From a checkpoint of a small self-supervised image encoder.
Training: adamw at rate 0.00087, batches of 128.
Data: trained on photos of plants and fungi (iNaturalist), 90422 training examples, 16.1 epochs.
Rows from block 3, named by matrix and row number. Rows with one number belong to one neuron. Each number is 128 + 32 x the weight over its row's rms, rounded and kept within 0 to 255. All counts start at 0. Numbers have three digits each. After the name is the row's rms in percent of the matrix's.
# fc1: MLP up (model.blocks.3.mlp.fc1.weight, 768x384), inputs 256-383
# fc2: MLP down (model.blocks.3.mlp.fc2.weight, 384x768, transposed), outputs 256-383
fc1.37 112:132112187143133130148140101064122109071107072137117085091121081136085099157163135179108138144116131143113137116123141078116164142168162189102113107129171135094099147099111165105158100188124159084085092171089127112140113184036151060097105117123084153133140112144137146138117144098126136159058110147149150139132177125162164115136116114064125113158162129121150155140151124119127131127128
fc2.37 106:071156138136166115081088114086153135099068115145148183127111079121139164124165113170154130100127116105121111134111136199140187109147107090140112174076127135077118160140143195118139081101159113126144148201164062146141114097128127159074159166139140056078145184120145090123179121130086127136095190110109121081138168113104120139165068210132099126123127131181161136152114155123120098070110
fc1.38 095:151122148101109139115180134177121076146105089106177135118136130165113136108096151152139088163142109115142159066111088127183148094120123112186115157066129109112113080162138056113122111107106134135147157091152098154151084139090080175149125058156110095082142161160134150124058109096137128158096117161089146127166138192149147152148111140059140101081094077106135142168165129117103110138155
fc2.38 094:064108093144132127149123142175121148132143113130131126097123112140126104158151146112102120068179084190132090133113159185120121176155140145095118108114076093104120121170170125124146174165152127149113109170186135166115211091076111114089210185111119115137085173179099106160099149094117118104142194109103134114140099026120109135090129145085104053142146121064131112102066136115118184106128
fc1.39 102:171130177122098218137192065119111104076144133098136083123133184126127113116091108107116130136151141143144091106139145093123123111104091096071160121076087079138173160120128120168156188160146085152110142065083122122103152125086104222168145093141132082114113135114126176090127127167138111188117129083133118143113149160159128120149114102147213161147065164153120149144203133109186143097096
fc2.39 091:042207098166086140105135112134148186134132173150085101149093096163142097140149160157112072137153139099136117135111080099103090113126150073194166109173092124137147147143133146161158164127121120102119153123100139130137143107161190154127084102114089149126126128147103128160121167080073074126188151124124143139142113109123157171217118118117168118104122114184107090161119160166114092100120
fc1.40 102:126127053101134125063090165140089140207119101124133075148180149146145170097123132177161089190113108146107160118069181104083142073104062127149081151135131051126156145154087135115162173119168175160098101186085202168136163126089137200130157115132127165146135207093110109204137136162127101115163112129149081131089157106209154111173169203138091112151165194128110101156126136148136067201122
fc2.40 095:147134108129098141134123071134148135132134142126211129139161150111170158122103152160131109122106183138138126133089079172152140171111155118096124047127125134121092130088175124163141093105141135150111157152152134165116137135150194106081148190120151149136184111124190109130159130072099155164086092147119135176099150112141091152125129123095081107146137169174153169206188118116101124138144
fc1.41 100:090130145120166096076141132090164094122166137100128080092085141102136109130104118127177170142119116126163104131055102107165177156151094115176112163108133131181101109106124178149169092161129142111160102163126068120168134143109081115107108212077153119106213096131102096067145089172117136118160093098191145112118139150126213173137155084153168163122174097134129103120123119108159215103149
fc2.41 090:116147135084133119173157139105121117153134172094142135128131089173140166099162141121097092079079154091117137093145127139157152173065118170049153177124087099132079140110081112130104215121184132094102117099132089164136160155127128178130140110160095138184131204158101085168191126147104123137144115158113199135104133099114137104113172147061112140126098161148080150134158117129173160109055
fc1.42 090:143203169133152174140151165125105110155130099127091097141129123136142061088115166155096139135131128114140137155091187131117152100102138123128095178121141072102118044146123194099114153119154171131107145146114152125094152106137130092065149166111149087128125097140142183080177101141098108134128108141108181096133148164091186109135143123174090138137152183099110157193170117098151204123077
fc2.42 086:169088111076130159128146097045155078138161137128145183134066164104140103093150158155115090136126170146081152116131100092221119132101153161160130144138187136098120122108131128123135129065113096093129160163113122102151128103128085116111102183109126091103133129141093167148206099125134160145114103122119137158126198151130085141090106112152133087104155177158148124140090153112121126167232
fc1.43 105:130075138126108126153133161104083123072154127125098145073107107144050083127130128148175125099143160132118148122131164130129111161121052174139096113114128105112136206127122157069087151130135137154183105174086075144083100141098135104144173129147201176086188091143084146189157120088106135135097104051214097116118142155137102139082113154115143188113117091167117099111139168129117145109148
fc2.43 094:052110126143098138105145172145137192175116091172134150200154070206158168147145069150134148148171117165132089105082129209095128060088112140145103121101134165104094151159067150175130112125117135166173157088076131184158161108139147115146159129140112037122186147107108124096107121068091103122146166090113125123082116062116089152130105170143146105108180176187147116159154088121098197130074
fc1.44 088:101186080137149139103139134194177115105132189143148100077170097147137145071134149070163157112129094143137102165113104153125122151068113125134113160197056168125128094091192115153147176123122119105083143135108144129086109086124159090113088181115143069124097107177062163104146160123134101144106151164106134097117156171094202166140150067116129150205168131138164101124132141161178144173134
fc2.44 082:142159113098120153111122133149140152136121164137141157126164112112128159129110166157082131106156137173127132154142106125120126094115126087141172148149163112089139137150163118099156150066120150101088119112118153158116162128118123108136113114102091093143132122153083117126188118103126154092111163145108138148140133095127190117111117105068138125068184169095129160105141178100154114138132
fc1.70 095:107117115140089134117145122097107165076108115148099097180124118133112163155126153101114151143115149139147115128121140161197132168142088167125132163145108154184146109131110110113133122153163136126093162166100179096134099144087132074135161183175104183155181142127147095070159076118138042108180082132095105083134171150137140143112216128092146127114167128108122151137170108181124163138098
fc2.70 091:103098138081163105144134155182117124158096085156139159119084117138099081130068152162097118174111118092137113177112142159112124158175081148110071123138148136107123140130196125172121115135116101119192095137115108147163148144090127110083102088161090108087109082081061102133138143110114097082156101091123117132076157161096118159131096173233155096126144161098138046119087059129062149103096
fc1.71 091:124119145107107098092075181103073126125097099083071081121127126102126085097167120138155143089116088148161164151104154139084109096127035119156162074076131112110117079088223105132114152162094165040087096137141088128184155101159146167154144093143114139130165120060142124166134140118097121084094093095130119122133127157083108151093114129140104148096115128104081129077203159173139154059158
fc2.71 088:114102127136134136119135140109121149085162107151094141137136136121095195107099168109207119121106109104140106153117142138091132177171137119127169164110160176099122121066110090120169099149093146097150054146099124086147097101134163141112085141130109125087082129135097142143088055146143130163105122103177088128100114154124127131109114119102056097139201151116096148137179119065130122134124
fc1.72 102:067143113124124134065126091232154109101106149109104126167208080111125130114134145091103103146144113094136099127111105170137156065094133110111111124128129125104099160149115091132160138127175104160135159166159137095146185155123146133106146173080177143150116184121078139115150166078110124087113093207105124103121153140163168100147125119153100110098176147165124152069189116127111151142211
fc2.72 097:137124150116117193112112118120104149079102122165104134140127113162096144137173139106157166179142164117183112124158117154123141096104091108134104130128135179137149160099182209155142056143135151112107134137111155175132185120103119132082168167147089085062163125096161098114165182080098120099102173062099189102101112094166125170143102139145000098120058125104175122124134079116168075143122
fc1.73 089:155141061108070102132198118165127176100118076135167107155140167131137183138120202125134112129153116166182109133164150112051128094213071149126158156116077143136187166112145147141157150123153133134112163130171191126140189148190141098146140136154085122042171183169168123136137172126123142163113113124133104140104108132195152197101110145057156164118155163087136106173086130097162113000054
fc2.73 092:163097169189126114091224198104102171093138103161130024101118146099069164089119199141142093190136129101122109073171155114110044085117146093172094109128178120123178129142161087111078099146089156178091166117131107127179080134139146066082106119135176119122122100094168132097128128088163112168131107105191103094164116111087118108096121062173187184117146140133171130137151118098135113130163
fc1.74 109:147142083163151122160144161125152130094069178094081121051098148179159097119136150168171089092059111188103144099153137170092149053137075139132192110156092126127193112126176161116142157159110118192130139159071201138115113105045085138090130123152110171132149171095136089152126165116165077103131112130092115114105124122173110082126113079155127122145116109124168144108164136177153120133099
fc2.74 104:125114092151141175111125083155165129102137114123101149102080175092099156120061100137119137181153114168114085149121108121153157167112164112176154117091117113171141081105196104128097164122118100108105124165098143123075161080150093126088167173149100129080130108125125144136156110087098148147103157085150152165125128080083125131091134168145099168180181131141142147106113152104127156170134
fc1.75 108:132125120133115165112155130104104126016163162160125152121092093093110156140147171104141166147111093140165131120120113147135159145052132123165137141177150121142136146085114126111130156187143118110145123109122142123081155134182122179083104119093125153096081175121162145185201125152163086126134113178213123118151107130161084115176203135104128144125127091142120144068129145136118114105112
fc2.75 095:168120168094122126164150107163134157191138127111154168119094140135094137150044096156116086166147128128166122134137086098187122175161157091105089102098087122138110122066155118149103117163147093175160097095100089137135055093134167109134101109177130173057116121054138105134092124156170185129126078147148151157151203152065190122150149100152165126074123144175128095114132095133075138174113
fc1.76 092:147173152105159142131175127151162139152163146108146123094156175096054105142110148101105129097157167108093137114119143123149130145125138112114170126093202061108122090114062097132183140134171084127127108201126167080066140095066107097073110141103103137124098193114099151091151142144115120136180068094155127169121154146129144129103147131148101120127122181105105163049154181101137105140115
fc2.76 100:167118192139102065142165131088106226108142163112142063124114122127102130117141161132175108101143206125123146143154088123134087138113139089119107151088080109105129136154060146174165112149085133108064121100158191169047138105088150092157147148103197139134162097126185102172103182107167131150101096101114139136128104088081155085103174121184127081167109054082152157157194097127122020128135
fc1.77 110:079132162122135055115069048147090167142141130120109086149129129165139161095138166162111121125106144167154089120108089060074195105072117080084174179128176137077112139097115159082112132133146136132147172161161119091122192095171138176116160145077180104056122139092151073152116143193121155134133070187119117086072114103143185082140137124057118081190092163146147152103138140081189119090190
fc2.77 112:089121140113203095162119132144137156172090155136155191093108106172112163117112111140086144111073100119133155136087208098126153188145155169107188110111188165126107156152168125143092092073117127175108156106152121120167153125058143112093161145136082140079084181135124164138150114134140092109093141130119137116107121137131089163152119178106126116072154238184145092083066134089059155129107
fc1.78 110:152067149152134163096149121069116185120125080104172119096182111142161182145141065145117133117094155107144167127119161153089102124110079169120076120094151147092167115117082083145079146082127143155133147151083083212160106163094149097164136050143114112164133087133109150123117173109131134102099152115092187149197147110162080123093134084148188150168101052161100136151121157120106098085154
fc2.78 132:067150125112121081148114128169091155087130126142106150132124093175079087106198109156184119126112108116127136142151159188094149139130161144096177149079126147113085120215094121196151125146138111133187161102145109152201174188126152151095169128162105099146196109177044122140129164157056142100161127138128133130125121137119079144146119114082056091115148119146122135109118114108151173125048
fc1.79 104:139166164167158148089135126109090126127100101166080094128104070135128141137111157080077161122127125178120094113191104123077194146193184095088142124107116072083134121156117158188168156166143143151112069130129107070077103127042079156152097119110094089131167142164127132140150173103208135123118154141188168141128170165160162141095167110150145153114134078090129182154167171132161196135111
fc2.79 085:159155144167141136135076116125126146138145172175124079129123143164157072090128113162128161146105152164084151090200118125143105220181145139136150121137102124144127157145150171090099168145156097155162141148127145104160096162176047100176064072152099119119080103171122161054140127187130112112163143149138189163136136128147103178141124129090118122140093117180139102119162130118081167126143
fc1.80 108:097108081162140112143160098175084089107154123210117132060162145116107148080085078119187128134118142179119108062167150106123111159116164096146176096114108161099113147134142147194152073181146138122127100138116171066143125081098084103144121130156140125145174142156162161068102149078133137100133179123114136142139133132130201102153131113124124175122050116184074100106144134124157175105193
fc2.80 106:094129130144139117130102107139120139144092129146163114097060154192114093109060142146122190196150063211114068157155154132117107151163134142131183085129158144132115134126118109184040097145145127152179192148066161121172125129171097156130108095151089034076161091129107145087127167116141124172072124153110169093143128162130172186215125124125132131090189139145077094087113117118105115177102
fc1.81 104:141178092066122112185079129073139113087111130050139109113099179123140122131152156107137147111110129097075170100132131131176106098077092116139137080166140141073102144099130140191119097039190149152134119134135187137127137125147163112127157190165109100108109089126160088097167103102134141088193087081107133135117153134142138094139062048120099162103104149143189106165132099092156134125089
fc2.81 105:194097144133115100088117106072139091072159122092074118158092163051098110097149094115127095084146165124112155105098158103108143090083138081160143124135099086201128122067116157086143140089147112117091072159149187112081102126130104145102108162083167236125152075114185143114129203109115102137137111120175098154155136131115177111084135121178171183168114086079114141152097135179166105121163
fc1.82 113:149112159088128151106126108092136104136087099178128104085122107114139089155123181136140125099128122184120157139066078114128135138162140130158189142116148055117196137117104176148134134157140099128159101091158114079144103133091100116156146139154091121063138155147162139103087092170180142183143178071132087083092127135128210116128172100126167159093122174075127163144144150176158099046118
fc2.82 123:075140096118145122170177130123071110180177155140105098203115112162162122130166083139084096133117144113095103155113145095144135079123142167121126169154099151119121129175053103173165134101184133120207152135100095140164149102148120134128079107125067129176091093160111153144184104132120139096184167152111168187090105115140132158170196089107147171133149129148081102092082106159134144117083
fc1.83 102:124118111119107110136152193070104129100116125118109058092067128123124114116115159138146110148164176144107109135156094116115123170117162116208154170111150091137140119102109131116173122106156081111132145102076120040120165247120097130149119126128124127171163155124161073129091142156163149098124142114155169096102125140111164153103189091105180132156150088130171153122162104139114148086069
fc2.83 108:153095112123110167137129164117116094159170143087111098083106116092156103172091090089119056109089128200039164138114158120131122124096141171170165149165097068162159095129084102117095203103166141097170171111150145128145138121136097134167106058129092082193110127168111136089107111124165119088148156192095163193120106113069122100113167085130156197133116121190105101142120109129144157124100
fc1.84 100:157124122087129124109045135155105098147111126159146150091174082093130113148123217122169167135153103132114128131123066145156157165101178102190149090138069150146131120070158147129137141110160094139096121118170122134092052114176102090192126101163126138121109188117178125089080132110162136178125127180195070078106155113147131107181115149129116115052157080085123120101134158111153198138166
fc2.84 095:094172127098148111122130151182111196149130149111191139117155042176164180105171155115192126131093146139147155094069132104113139141136135122108122137103159150111084129168108122149175080143130183119191192100184149174130183182110136157124185097163092106156128138110111121142116085171105134179160109147094099118131109076142095138129107149112144113114128143116140148108187123131120126117133
fc1.85 096:163097150124123115171188139162085170160130106128112066130107135153064109117159146144106160084114140139094124136101117162097135184171152165201149144138157120127141169105106165186125132197156183123099114113110111100157136134128091101046072137155166112148104092145085156129139123114138132090135140143127121191135178178106215089141192081102162108092065143142159122078110127156134084125114
fc2.85 106:153129153147122124075111127079104168165094100110109067108122173100101097096126173173106150183141139122102126165156130098119106107114136081136118117162142119122188119134102085173141146112140107129179152173105153103142140124078141117106113081167082130085151062145122085069098173165169100126185185138175127161140095090084149127151173095126123152143167124085149069119081101135102135154137
fc1.86 087:166092073161110112177116125121167126159126110170139096122153103146182158164131126155130132150169124144141186172094122106124121138054147098083145174177151124156122164107086096144107123127065101188078191104174144091123078078116101119090135065131178109103110156163128075135082131132084156111046193094108177185128134113121087122075123185208135116069181106155140161153144082091110116138103
fc2.86 081:157082121088166110113128133069173159108124147075162137095100155100172139095146165164158122140150139104089114072165175144145172139137053106093125150152157163124149114193075097083196083091128137109086086168102108102161146090111078107168150156101145162124147172151066116109118107122087171135184092118157214151144121103134090093060124179105150135085121187108098178123095134134148070100210
fc1.87 101:095069068134162078143146099102182080165145120139141123127095113122173090077128159117106084106076172107118105149173086159113174149192125114119148241131155219184113103132125222114229138113116160132161090112106126138116147218078135111064104147151147067149094092124107100105108068083131165161101106097143118111100137164120137125105181122110174073172133115166068147144169085113114062125081
fc2.87 096:181101167132138090183164088093058091124131139100183104136094117142151171114102136073129169136127131151161232077164152096152089143124133158096144175055135109166161138153116128115132160068170089103118077094139100098099155176133105104157139162092159143145124123084151178118134087140111094065144130137202112127162120125118165077160108130085072112127079070131076092177210110102154112089134
fc1.88 092:172124137113165069100133135107120167094087118090130118110141109147133180110118142126115142143129172153140103116137127139154104159124086134077092099088109097111120151166154135048093110161156109127105114069107160133098148129139050127102094102073154128153141163090078112137109143112110125124094144191129109124150182187166140140106169068114070123116102135141104194156169117160107070078132
fc2.88 085:145072120129127117123110154103126169098184109070123119161155157095112149135178122081089094116131111158156154127111127137113089085124119142175123193141183047165118096151138156079085187140120134178103130195135127147064125113128074112136132138128175124145137134131199204106078089067159059168146135138158140149137128118107137112084141139112130166154079158079165184133146151127173129095164
fc1.89 097:068091129113126076151135166243116148130213118170138071112156133161125148119176130099071152076119168089129112128155052145066145128140099102086133146165150162206152143156158098112196141121128158122110128138126085118081098161121130061110165132165119136108112141127174122089125132132124140107183123138080098095111157065117148107152161120195147133121182125085099149130077139151115119163115
fc2.89 099:182119107115173163157159143131140105064127136118101128167122145110104156117152108100124127090106157090184176104163087113188131080045140147106097093137197120152094133134112135139126155129198096114125114143174141062160117151114100155165134119144123121083118127102148113086184147107159166117101102102127128121144172102129127144153180098126100124178045076069098162157209098125134086076128
fc1.90 087:098129114116149179139091129110131136190055165152126134114087129107139183123143111200142182098148190115105203115121083164124144146123128114092185044129114132109115160140149153054048169104105125053085125157156151124200134032197149151160147155113099103121119175070125097165092120139163118155060109031124127128152130120087140137119100148091096136089112112157091128182117058186184104139128
fc2.90 081:133065144113103152180089149129126167134197107140173164182081166094186171116155122108128144060110166089152167164089166102139176128090098093163127169138114148160107121092122095145105144095102142067079080168130130134111144144132117160121156137125137112127107110161141141149235107126129117133179160195166123144108178135204131113104133091161172109141085179181122108060149086122132119137123
fc1.91 101:117161095129116124145075166146153093144124114168166169099077121221123182111098163099144174135126182153150113106164177085111162156155123127137104138109156091161144112127100138142145117072121155144071133113186064104076120153207090114169111181124132138132151152166154146189125120110164125135109141141042170140091135155160144152127113111109093133077088148117077112171099150098179098091148
fc2.91 103:101151129142099125089139091145134124120151104093105135102158201136094084147134064140117081097126128128151154135080128186071136148154144161112166130162103135141138098139136161129123124110108105154161103112146122226141130160088139120096156153088167143149164128122147149143121141149108092121140135087141132146094089173123177088071097177119127128131124108114142119141152120088122156082081
fc1.92 098:099145054228105064131094112108143106099153080169143106120093144111107131141115187165144144160077109116175059103114157080175148072154083120158127111082083167116185097140104157149134187105111163130133102094142091143117125155099139119179182088120190149112135115103158149104135151086152111132114171178165136175128141083150113153182083122134151134147139120148095099140150123091130070108154
fc2.92 094:132129116128088157151154161159114135125087091090085193099133136162154134128101100133108146176119115203138159112115097136141126116166133158166120088089132124143050108119162115049180164181136131132158135152117132170175159155074108130125194124150086166118118201131145127106130170094092122124165110078120126107145194129080085146111093150110199138169120198145136170134157120129070119097072
fc1.93 094:114152171081112101116107104182087146099095161088181126172140151099088167086156133123130092135101099089121148140108127060106065142130144091116090062129110108123134112163072166155085089132190138117124123087155170143142147132178151135162134130089139069118104185098126154146091058135095190078118092122121121154118137155180128119112114147118093148162110080122115176133168131126129128085149
fc2.93 092:166094082117099121105105123120121122082172132131130139151165170077109178140049090051076157121076101192121128122094143158132137178091142124146161158116104060225083111124078121090111160155145172140093092149182135094133088134068101103223110159092143125131142159136129162086120146179134139125110098142134151165148101107088130080088182192125185157145146134162107177115167139153149141114125
fc1.94 105:146149132167138149154118044134171127094136117074086123116096102101159095111120056140152076143077104125129156087126089126179154112178093104108175104109094165099091122083128121060130134066123096188119086091093114189115165131087065100118125164158197197105139105070121121128122126114104166118130141142082094153160139174123134153138182100109127095151150114138136141091167087181140164162168
fc2.94 107:193097142150092116134115137126108129116151088072074120105152190074077111168059088097107138102127120160127096153135091095165113157145117165132123137120131034163138126090120150047086181155088110190106067132118166124077106109164061084106122164105148147120135151066166121121120161131120100092145089129151144147084122132126145092084176149114177198173119053144143152126180137179148161129130
fc1.95 103:146096134101132055131131141092098126145141119128058119146104129150116114061106187080091117124152098151128115160132128182080139151158147160176145190122124160120153109112135085128142081104094063102147169160075133102132130183099065119104079130142159110109128123095138082148150109166116149167143140104146037138106157094103154156100112156146131173135091094135142171084114134119102137122121
fc2.95 098:119133077134137119142126109176125131168144149133110044125143157119118218140076151127097089126089148120129114155149112123205144131079155161192147121177103159091212204153090086156106128091144146093145168152085111135190175130120104145137086117074095120105089135119141104101138066138118155045141124156122190129143109158114125192128153132108112123126147158181114118088146108150140128132129
fc1.96 107:157136112154081094099101111124132159138174080116164136125122128165112127130118188159099126123094150169144167092122107165134149113146118150175157101103116172118150132161115098117111104125147142120121163124121115064007147058090084172095110151139144091115126186117136105115135104120112140133094110060161143107138142161113189170098153137089131131115124096135121097135067162187146206099190
fc2.96 114:102128193112129119168147150133163145210128139135178189127060121171123056081077167190158138112160138093133099167148129066149132162140076102120087163136078129057107112077158143113099149109142083145128119095142117129122091125146120094123132139160135177088069132055089123170108118114136132074128098122143108130163197144130159111148088125199140078164089124157160081150078075162108159156161
fc1.97 086:168135105089187101154091148091134060152120119183166091114139123117139062108142157133086109096148135134079135122154112067115110155135106169231123100091099104135114174142137126099145099089128163106075119142106085140152101176134148111115158166170172120088124099093121110103123140092186061122107110108090141113124167175255122118169122157152170118146080129073081110217124149139099168116124
fc2.97 094:149065171127118117122135152133066144093099118142069151100127130040076169156115088105108103134090108148117126110173113139132105132130134123115112115136189133148171134161170110139138140139082158082136106160132159144146182098096129141117188112106119110172162153080110123109142102108098173199190115066123114094125103128099149102068168177133115120172122132066144172167185138077109122093160
fc1.98 100:094103152102115156109157166128147147107118144117097076189134116146118062113140116156132135099122066152115157125078124156172141155105082121157114098147109203157137122112099173115131147162168127135178150156140164133089132104111131064133109123173179155126157158122074121031122088152088115070139064129116165119095180121149189158178102172115171098134096125120210143132184078125079073136117
fc2.98 098:155077109126114125149081080125111132107136116082164183130113134097158191125116147136183124123096187117205118120139151140110156115157110149112137103106098137163147144103154136104157115162175097119060146168166168083078150102114171126147155146054134164112127162096160162130167089104143173138078063145070139141082137089147124159139129159134119169135094147121136140171171098111096108192144
fc1.99 098:083141092107176124150174182092150103112169102103135087057162061134163104110147149122097053091118135126120143117165107148105145094096106101143111134115173107125149166085078141191098101151137148137137202194109117154126127133161091139103114145133038175151133107119151147113147087171130088113149149138139179113107067096160127171124125090138121151127111111194123137107125083130076077156083
fc2.99 094:186162096157085115173183126094056099066159113133101115075139146036073152188097103059122135130131130122119175113151182180184131102085147138164166163170131103131181108094139049102145227158127144077126075098102120129115090083139071129173080066099131160163109128143184165122112118165158123140140105143203150173107107123105164093124162135127128190148110107122085146117130194144158141092134
fc1.100 095:144193110067146182147166121128182091111120138122132109130115129106099096085138065121104099095100112086125111079133133157157146138158082117121119222092094112117203124118134115067101104153145174131095118058129102115125180088165093121091134112057088148174129158092066201101123126174109132077175134152163119119133154113132161149148131091137097073166100130172141093057135121101100089115120
fc2.100 101:126142184185136092144123133177073147102125110153151092141180172117122124177121123107167114105139139117113113114156109120150096143152096069109147124162134139146136158123091122166153108148098163130116122130153105148148132119077131153112129099112078121168076070162086109159092054097110083174177132134117092102163154119133202113124140140143090058108139086097131159166161170128167119132170
fc1.101 109:096167123115151184122095115132132129138089134115139120117177089150129112105132118109130127133075137121121107153071114102134108107092079079124129104148143142183198190126141203111115131159160149130095133068146165078124132111150120056172171171088104097102165190149142144100135141119126119130109081056067154083101175109116253109184148095116097113133118134131129142111160132118111122158108
fc2.101 104:118152107169090158142130126135182130114087146144140103131087155155142092102139135098179236176157118087133137165135105127077166143116171131104165110111060140061106144157139187152140137111169144142125187129153143104122103154196138188105127140182106142142154069201093159113155138123098136125144142123090161192145119163167112167164083092124044130138118134174125116142087136121136159149161
fc1.102 100:125122156095097133110151109120131126125140130089100088128114089131179080149117146084151170149117126203117117121065106171095164187085134142089144114110153130144163133104119043204099150093128099191138135142149146093125101158117160120117155156104118129091120137035127141111105165102156160110131105109120135210096048096124136174124213127100106077133175120088161112180223096098082175139093
fc2.102 088:078087111093115139135146136126152159105113126100142166139152079127172090092140154165127109095119167161190150104119126179098159144074140189103014140086074130136055097152126159128128184116185131123097128109153134175097154118148150184123138136167113132141136146190199152185133115107129093129136094155100133117100142079185078131162097153174149146181031159147099116133106152131112158162137
fc1.103 097:139134129125136087094071125095152123136122153153189124092122105160160080092170163083119128163134138078122151112142121118122099135132158191173147155115170086117086152121069145158096177084139202110110130132155120143105166126211100079181164213122156129194167144110084107100124132079129090154122121102129111161143108086136087175117122117112101124130140075101146070158136182166157083099097
fc2.103 091:150087154115169086116154187102133124096096123100115131162095139160080105150170118116111123143131146129091129139090085137077134125114100124094074088104083126097161128171107119099141143144143084157113122116157129122108084151118152122102085133139143158099161109120146110115111182139085118203080082077175135083175148132155106120059130098142109110195095096089138050191114054124109116092060
fc1.104 088:168106227132096191183079112127131175072113184084065114193128081050116122144139140146105116116161109108137099094138078054101114117065088162136130059097143144137100094081127133152190152118140101135141128091109104085104132104167130223070057133168155095093139073166108152141176112110102136140130133055096138119126181138141181048116161114101154195129107124138152171121186127135128163186087
fc2.104 082:133142057130126164176126147124124141100156140090151129100084128069147050065108116118143095179124111091125136106114114161157147105104093082118080149167126134086142130151157205078104103165104105145112119111136171125165082101118188184131168117141101132092174077074152078101147201130145180128139126150167120086129138116147125100137086181166134082187129100172156147171159077047118091098128
fc1.105 097:094143101057157128178084194145147112104083157062115044100066142153094169111135157173121107110112150174113153075121148149156179129109147116121128135101079115094124136099137131138173137123165116091093075130112181090089105101125141117128118176154124167119106091083151080148141092149116125146158140110126111128138148208127145125121141105114106161110124092165093147113134092122129151220078
fc2.105 087:131118116068144136134141173091074136167168085159108184127099149091194158148072139139092148084123130162108159184127123160151219140100114168162101154115119098169154143093139145082147120142141069130149129102146173201067114108096116162144142145162170145141112126156110180170111074137123124181101065138119068124078148115142187132140129162129116179119161141112097123084082166086081168151116
fc1.106 095:181142183100056106155131152111118140111131125120081108177128069112124106103131130188197183101079131102101110126111155166102122088134131153162118111100122122130134174132077102131146126102160195141095119181135125208097147167076185117124125134155129130163126106132153179127113132146130074086159144076091144162172159105161034127112118074111173151130085126125127177139088119123112117185141
fc2.106 092:041126169088117120136111130160111201090111115142156128118085111179109146099139180135123182093108119150099090125130115161076112119167126126089160151110112135163076127174159116191128111147137114159163170131146091166157145129123113142082183092211127126145153132159097102096063171145095140175146118083107125164095101098120146168147110146132121138096105123152160144130129081104130200120098
fc1.107 102:150215148084071124106113089145095134142124134111059108119124105137095137133114128115169127122033147149144101110082200092180128169154113119101168117125134113127164160109156153113141184068172114174109115114203111185172148172146156098104119107111171053099156168112146102161104103154129075121113098085152135141140124066095101128148138107109118086119109167100108107130170097111133107131186
fc2.107 099:130117124120121125130117088164141131078158109148090154172131144119143118083063105118076169122152151162133116164127067159093138123119199094129148117123126107153167112113143181087129133145113134168123136135089152132087069093121087165144158183109124165131158094157196125097119130118083120124042142105110095134123138174141126167109122152102168182180148141089122190150144126126101139180129
fc1.108 114:141141111068160147126055177141142102081098106119118109082130096136099207186170186113112120136123143141086087140116114108163131167112104127140101142102103119099070147167084163118136118164097179168111111166089116116132133101077092164182125142146119154169138139162131101080127107121117082138140108095158107143102129145131151105120170156124097135235052141146082123141172147097104158109118
fc2.108 127:145097171123146164140141131148114148164087138123118110105117109135091119098138152178169123171168106094126146113132143083154054083148056139121071118171135148093158129120126085117093112121126150096163110122057077143156104116090113122136127091157129116090119123061108093141068151112131105095108086096170073091150119155138116100144143068181132039149111100064165065116144082110108140133141
fc1.109 090:118124120175154130116087105158191161164148103071123189087111083164131150097162138143143104157179169138118127161117131175166128071169127150090082100138131161143150118122117146143085165082125122100168195118128097146111079154130122091143196171139131136180138144176146114122145112173141162112152113161105135112145106116054092134147057166141124121157090091118177135173166154164123165108144
fc2.109 084:126122155093095109121147176111106122092110097105090134138129117127155154167148150104132124111093094121115119118146103139109088094124157095159137123091192098117164115161146192163115100166108158135101082115086090136184161127123169154156169115042140108131146147104050180127137110166152148082153133117092094161184188188117089087148114102152204078118188125092171169119169113144199122145160
fc1.110 108:142131160126099162138106150139158187082165172126179097154144117121141139151149149132081061110130134119141145116160120112168197127114108160113125123138199187096101142124141117156191158094131101138123105156162025171060159093137144189190148095092086106099072111113101107138073145153089132114159200176139143091114101143175131080103138140097097129104113126200119089108164132102108035043114
fc2.110 112:116151148137127078151139124187169125143131148100110071107115113148104068144138123159139095137182152094166097084123129148149144125140124105092141168134059089114111122100151156130107113120094130145162092117062137145129053168127146126155115152111132153165165095105110103179069158130140196156082167134143169160106106167108182117136140112129143089127142106136115116141109176201197083164142
fc1.111 099:102174123136166115203143116175088136132159152139108149116152141151165141078092143115112137110124124143202105195135101135134108156162082141091159104114125153150135141143127104096101111130130121129170159110101097144188124220107126163080095171124102081150156105172101163129122057112156116161067104108125181125138142137148115144124100130100131161076122127168071107130100097072168100068187
fc2.111 089:174039182111114154136118190154151128073108075084117129115135131098120145086129122147180109175142144110156163114141148125123144084111116093177171095106195090177162074128130135083124135134122085210084117137093105141099106123111085069130112143152175125112191142091161125130096163119098116109120149101166069106147110088131117109144121160132156082195092074091162178120132156147094102134154
fc1.112 104:121123065101122165070106180106084074151149174080113120147174131148095128153157153149152172162088129113057137135133199145114049100122161153155165066094072175120128162140155104135137243125137111102115102113129125084138128194161157117117179150081132128152148153140113127104155129138147157114073124191086083143137141149108120133168128147113135116111115190138121091084116149125150152157109
fc2.112 099:118086161176110149136077182156113162079123084128117146119115132110095156161106162146126075090172119143152096116136137167092127111165099133138089149169135171083114186136136101188129063100087163043121114157130036091195163131071143137079115134147132087142125148123109130098124131073151154136167131115157100106145115122149176145098133058168117160141123138112166133110125111099171096121123
fc1.113 110:194123097107097121094143131106154149133088167129121120104156167090114090161104147132077103129177169118109100084132120151081120149139148108170190129178165105128121111120134140071074119121162151165146134136142115127172096080164114085126144133116115183119137118148098069115160119114166162158107095137154146097149094114109068101133143124119133076077121150111140146134097138092108121140192
fc2.113 108:134154156152095122095096125121100161111104134150159117102086090077132114110151143119153147124163111086156133098149107099138159106148177080114157128094163176090105084122163180168105092119079138100042166134127086048135165119081147140147113154108129110097114123145136105123088104151150146138099098067083072089196130094105139126171066068145120085114168089120172135140150103156081117117164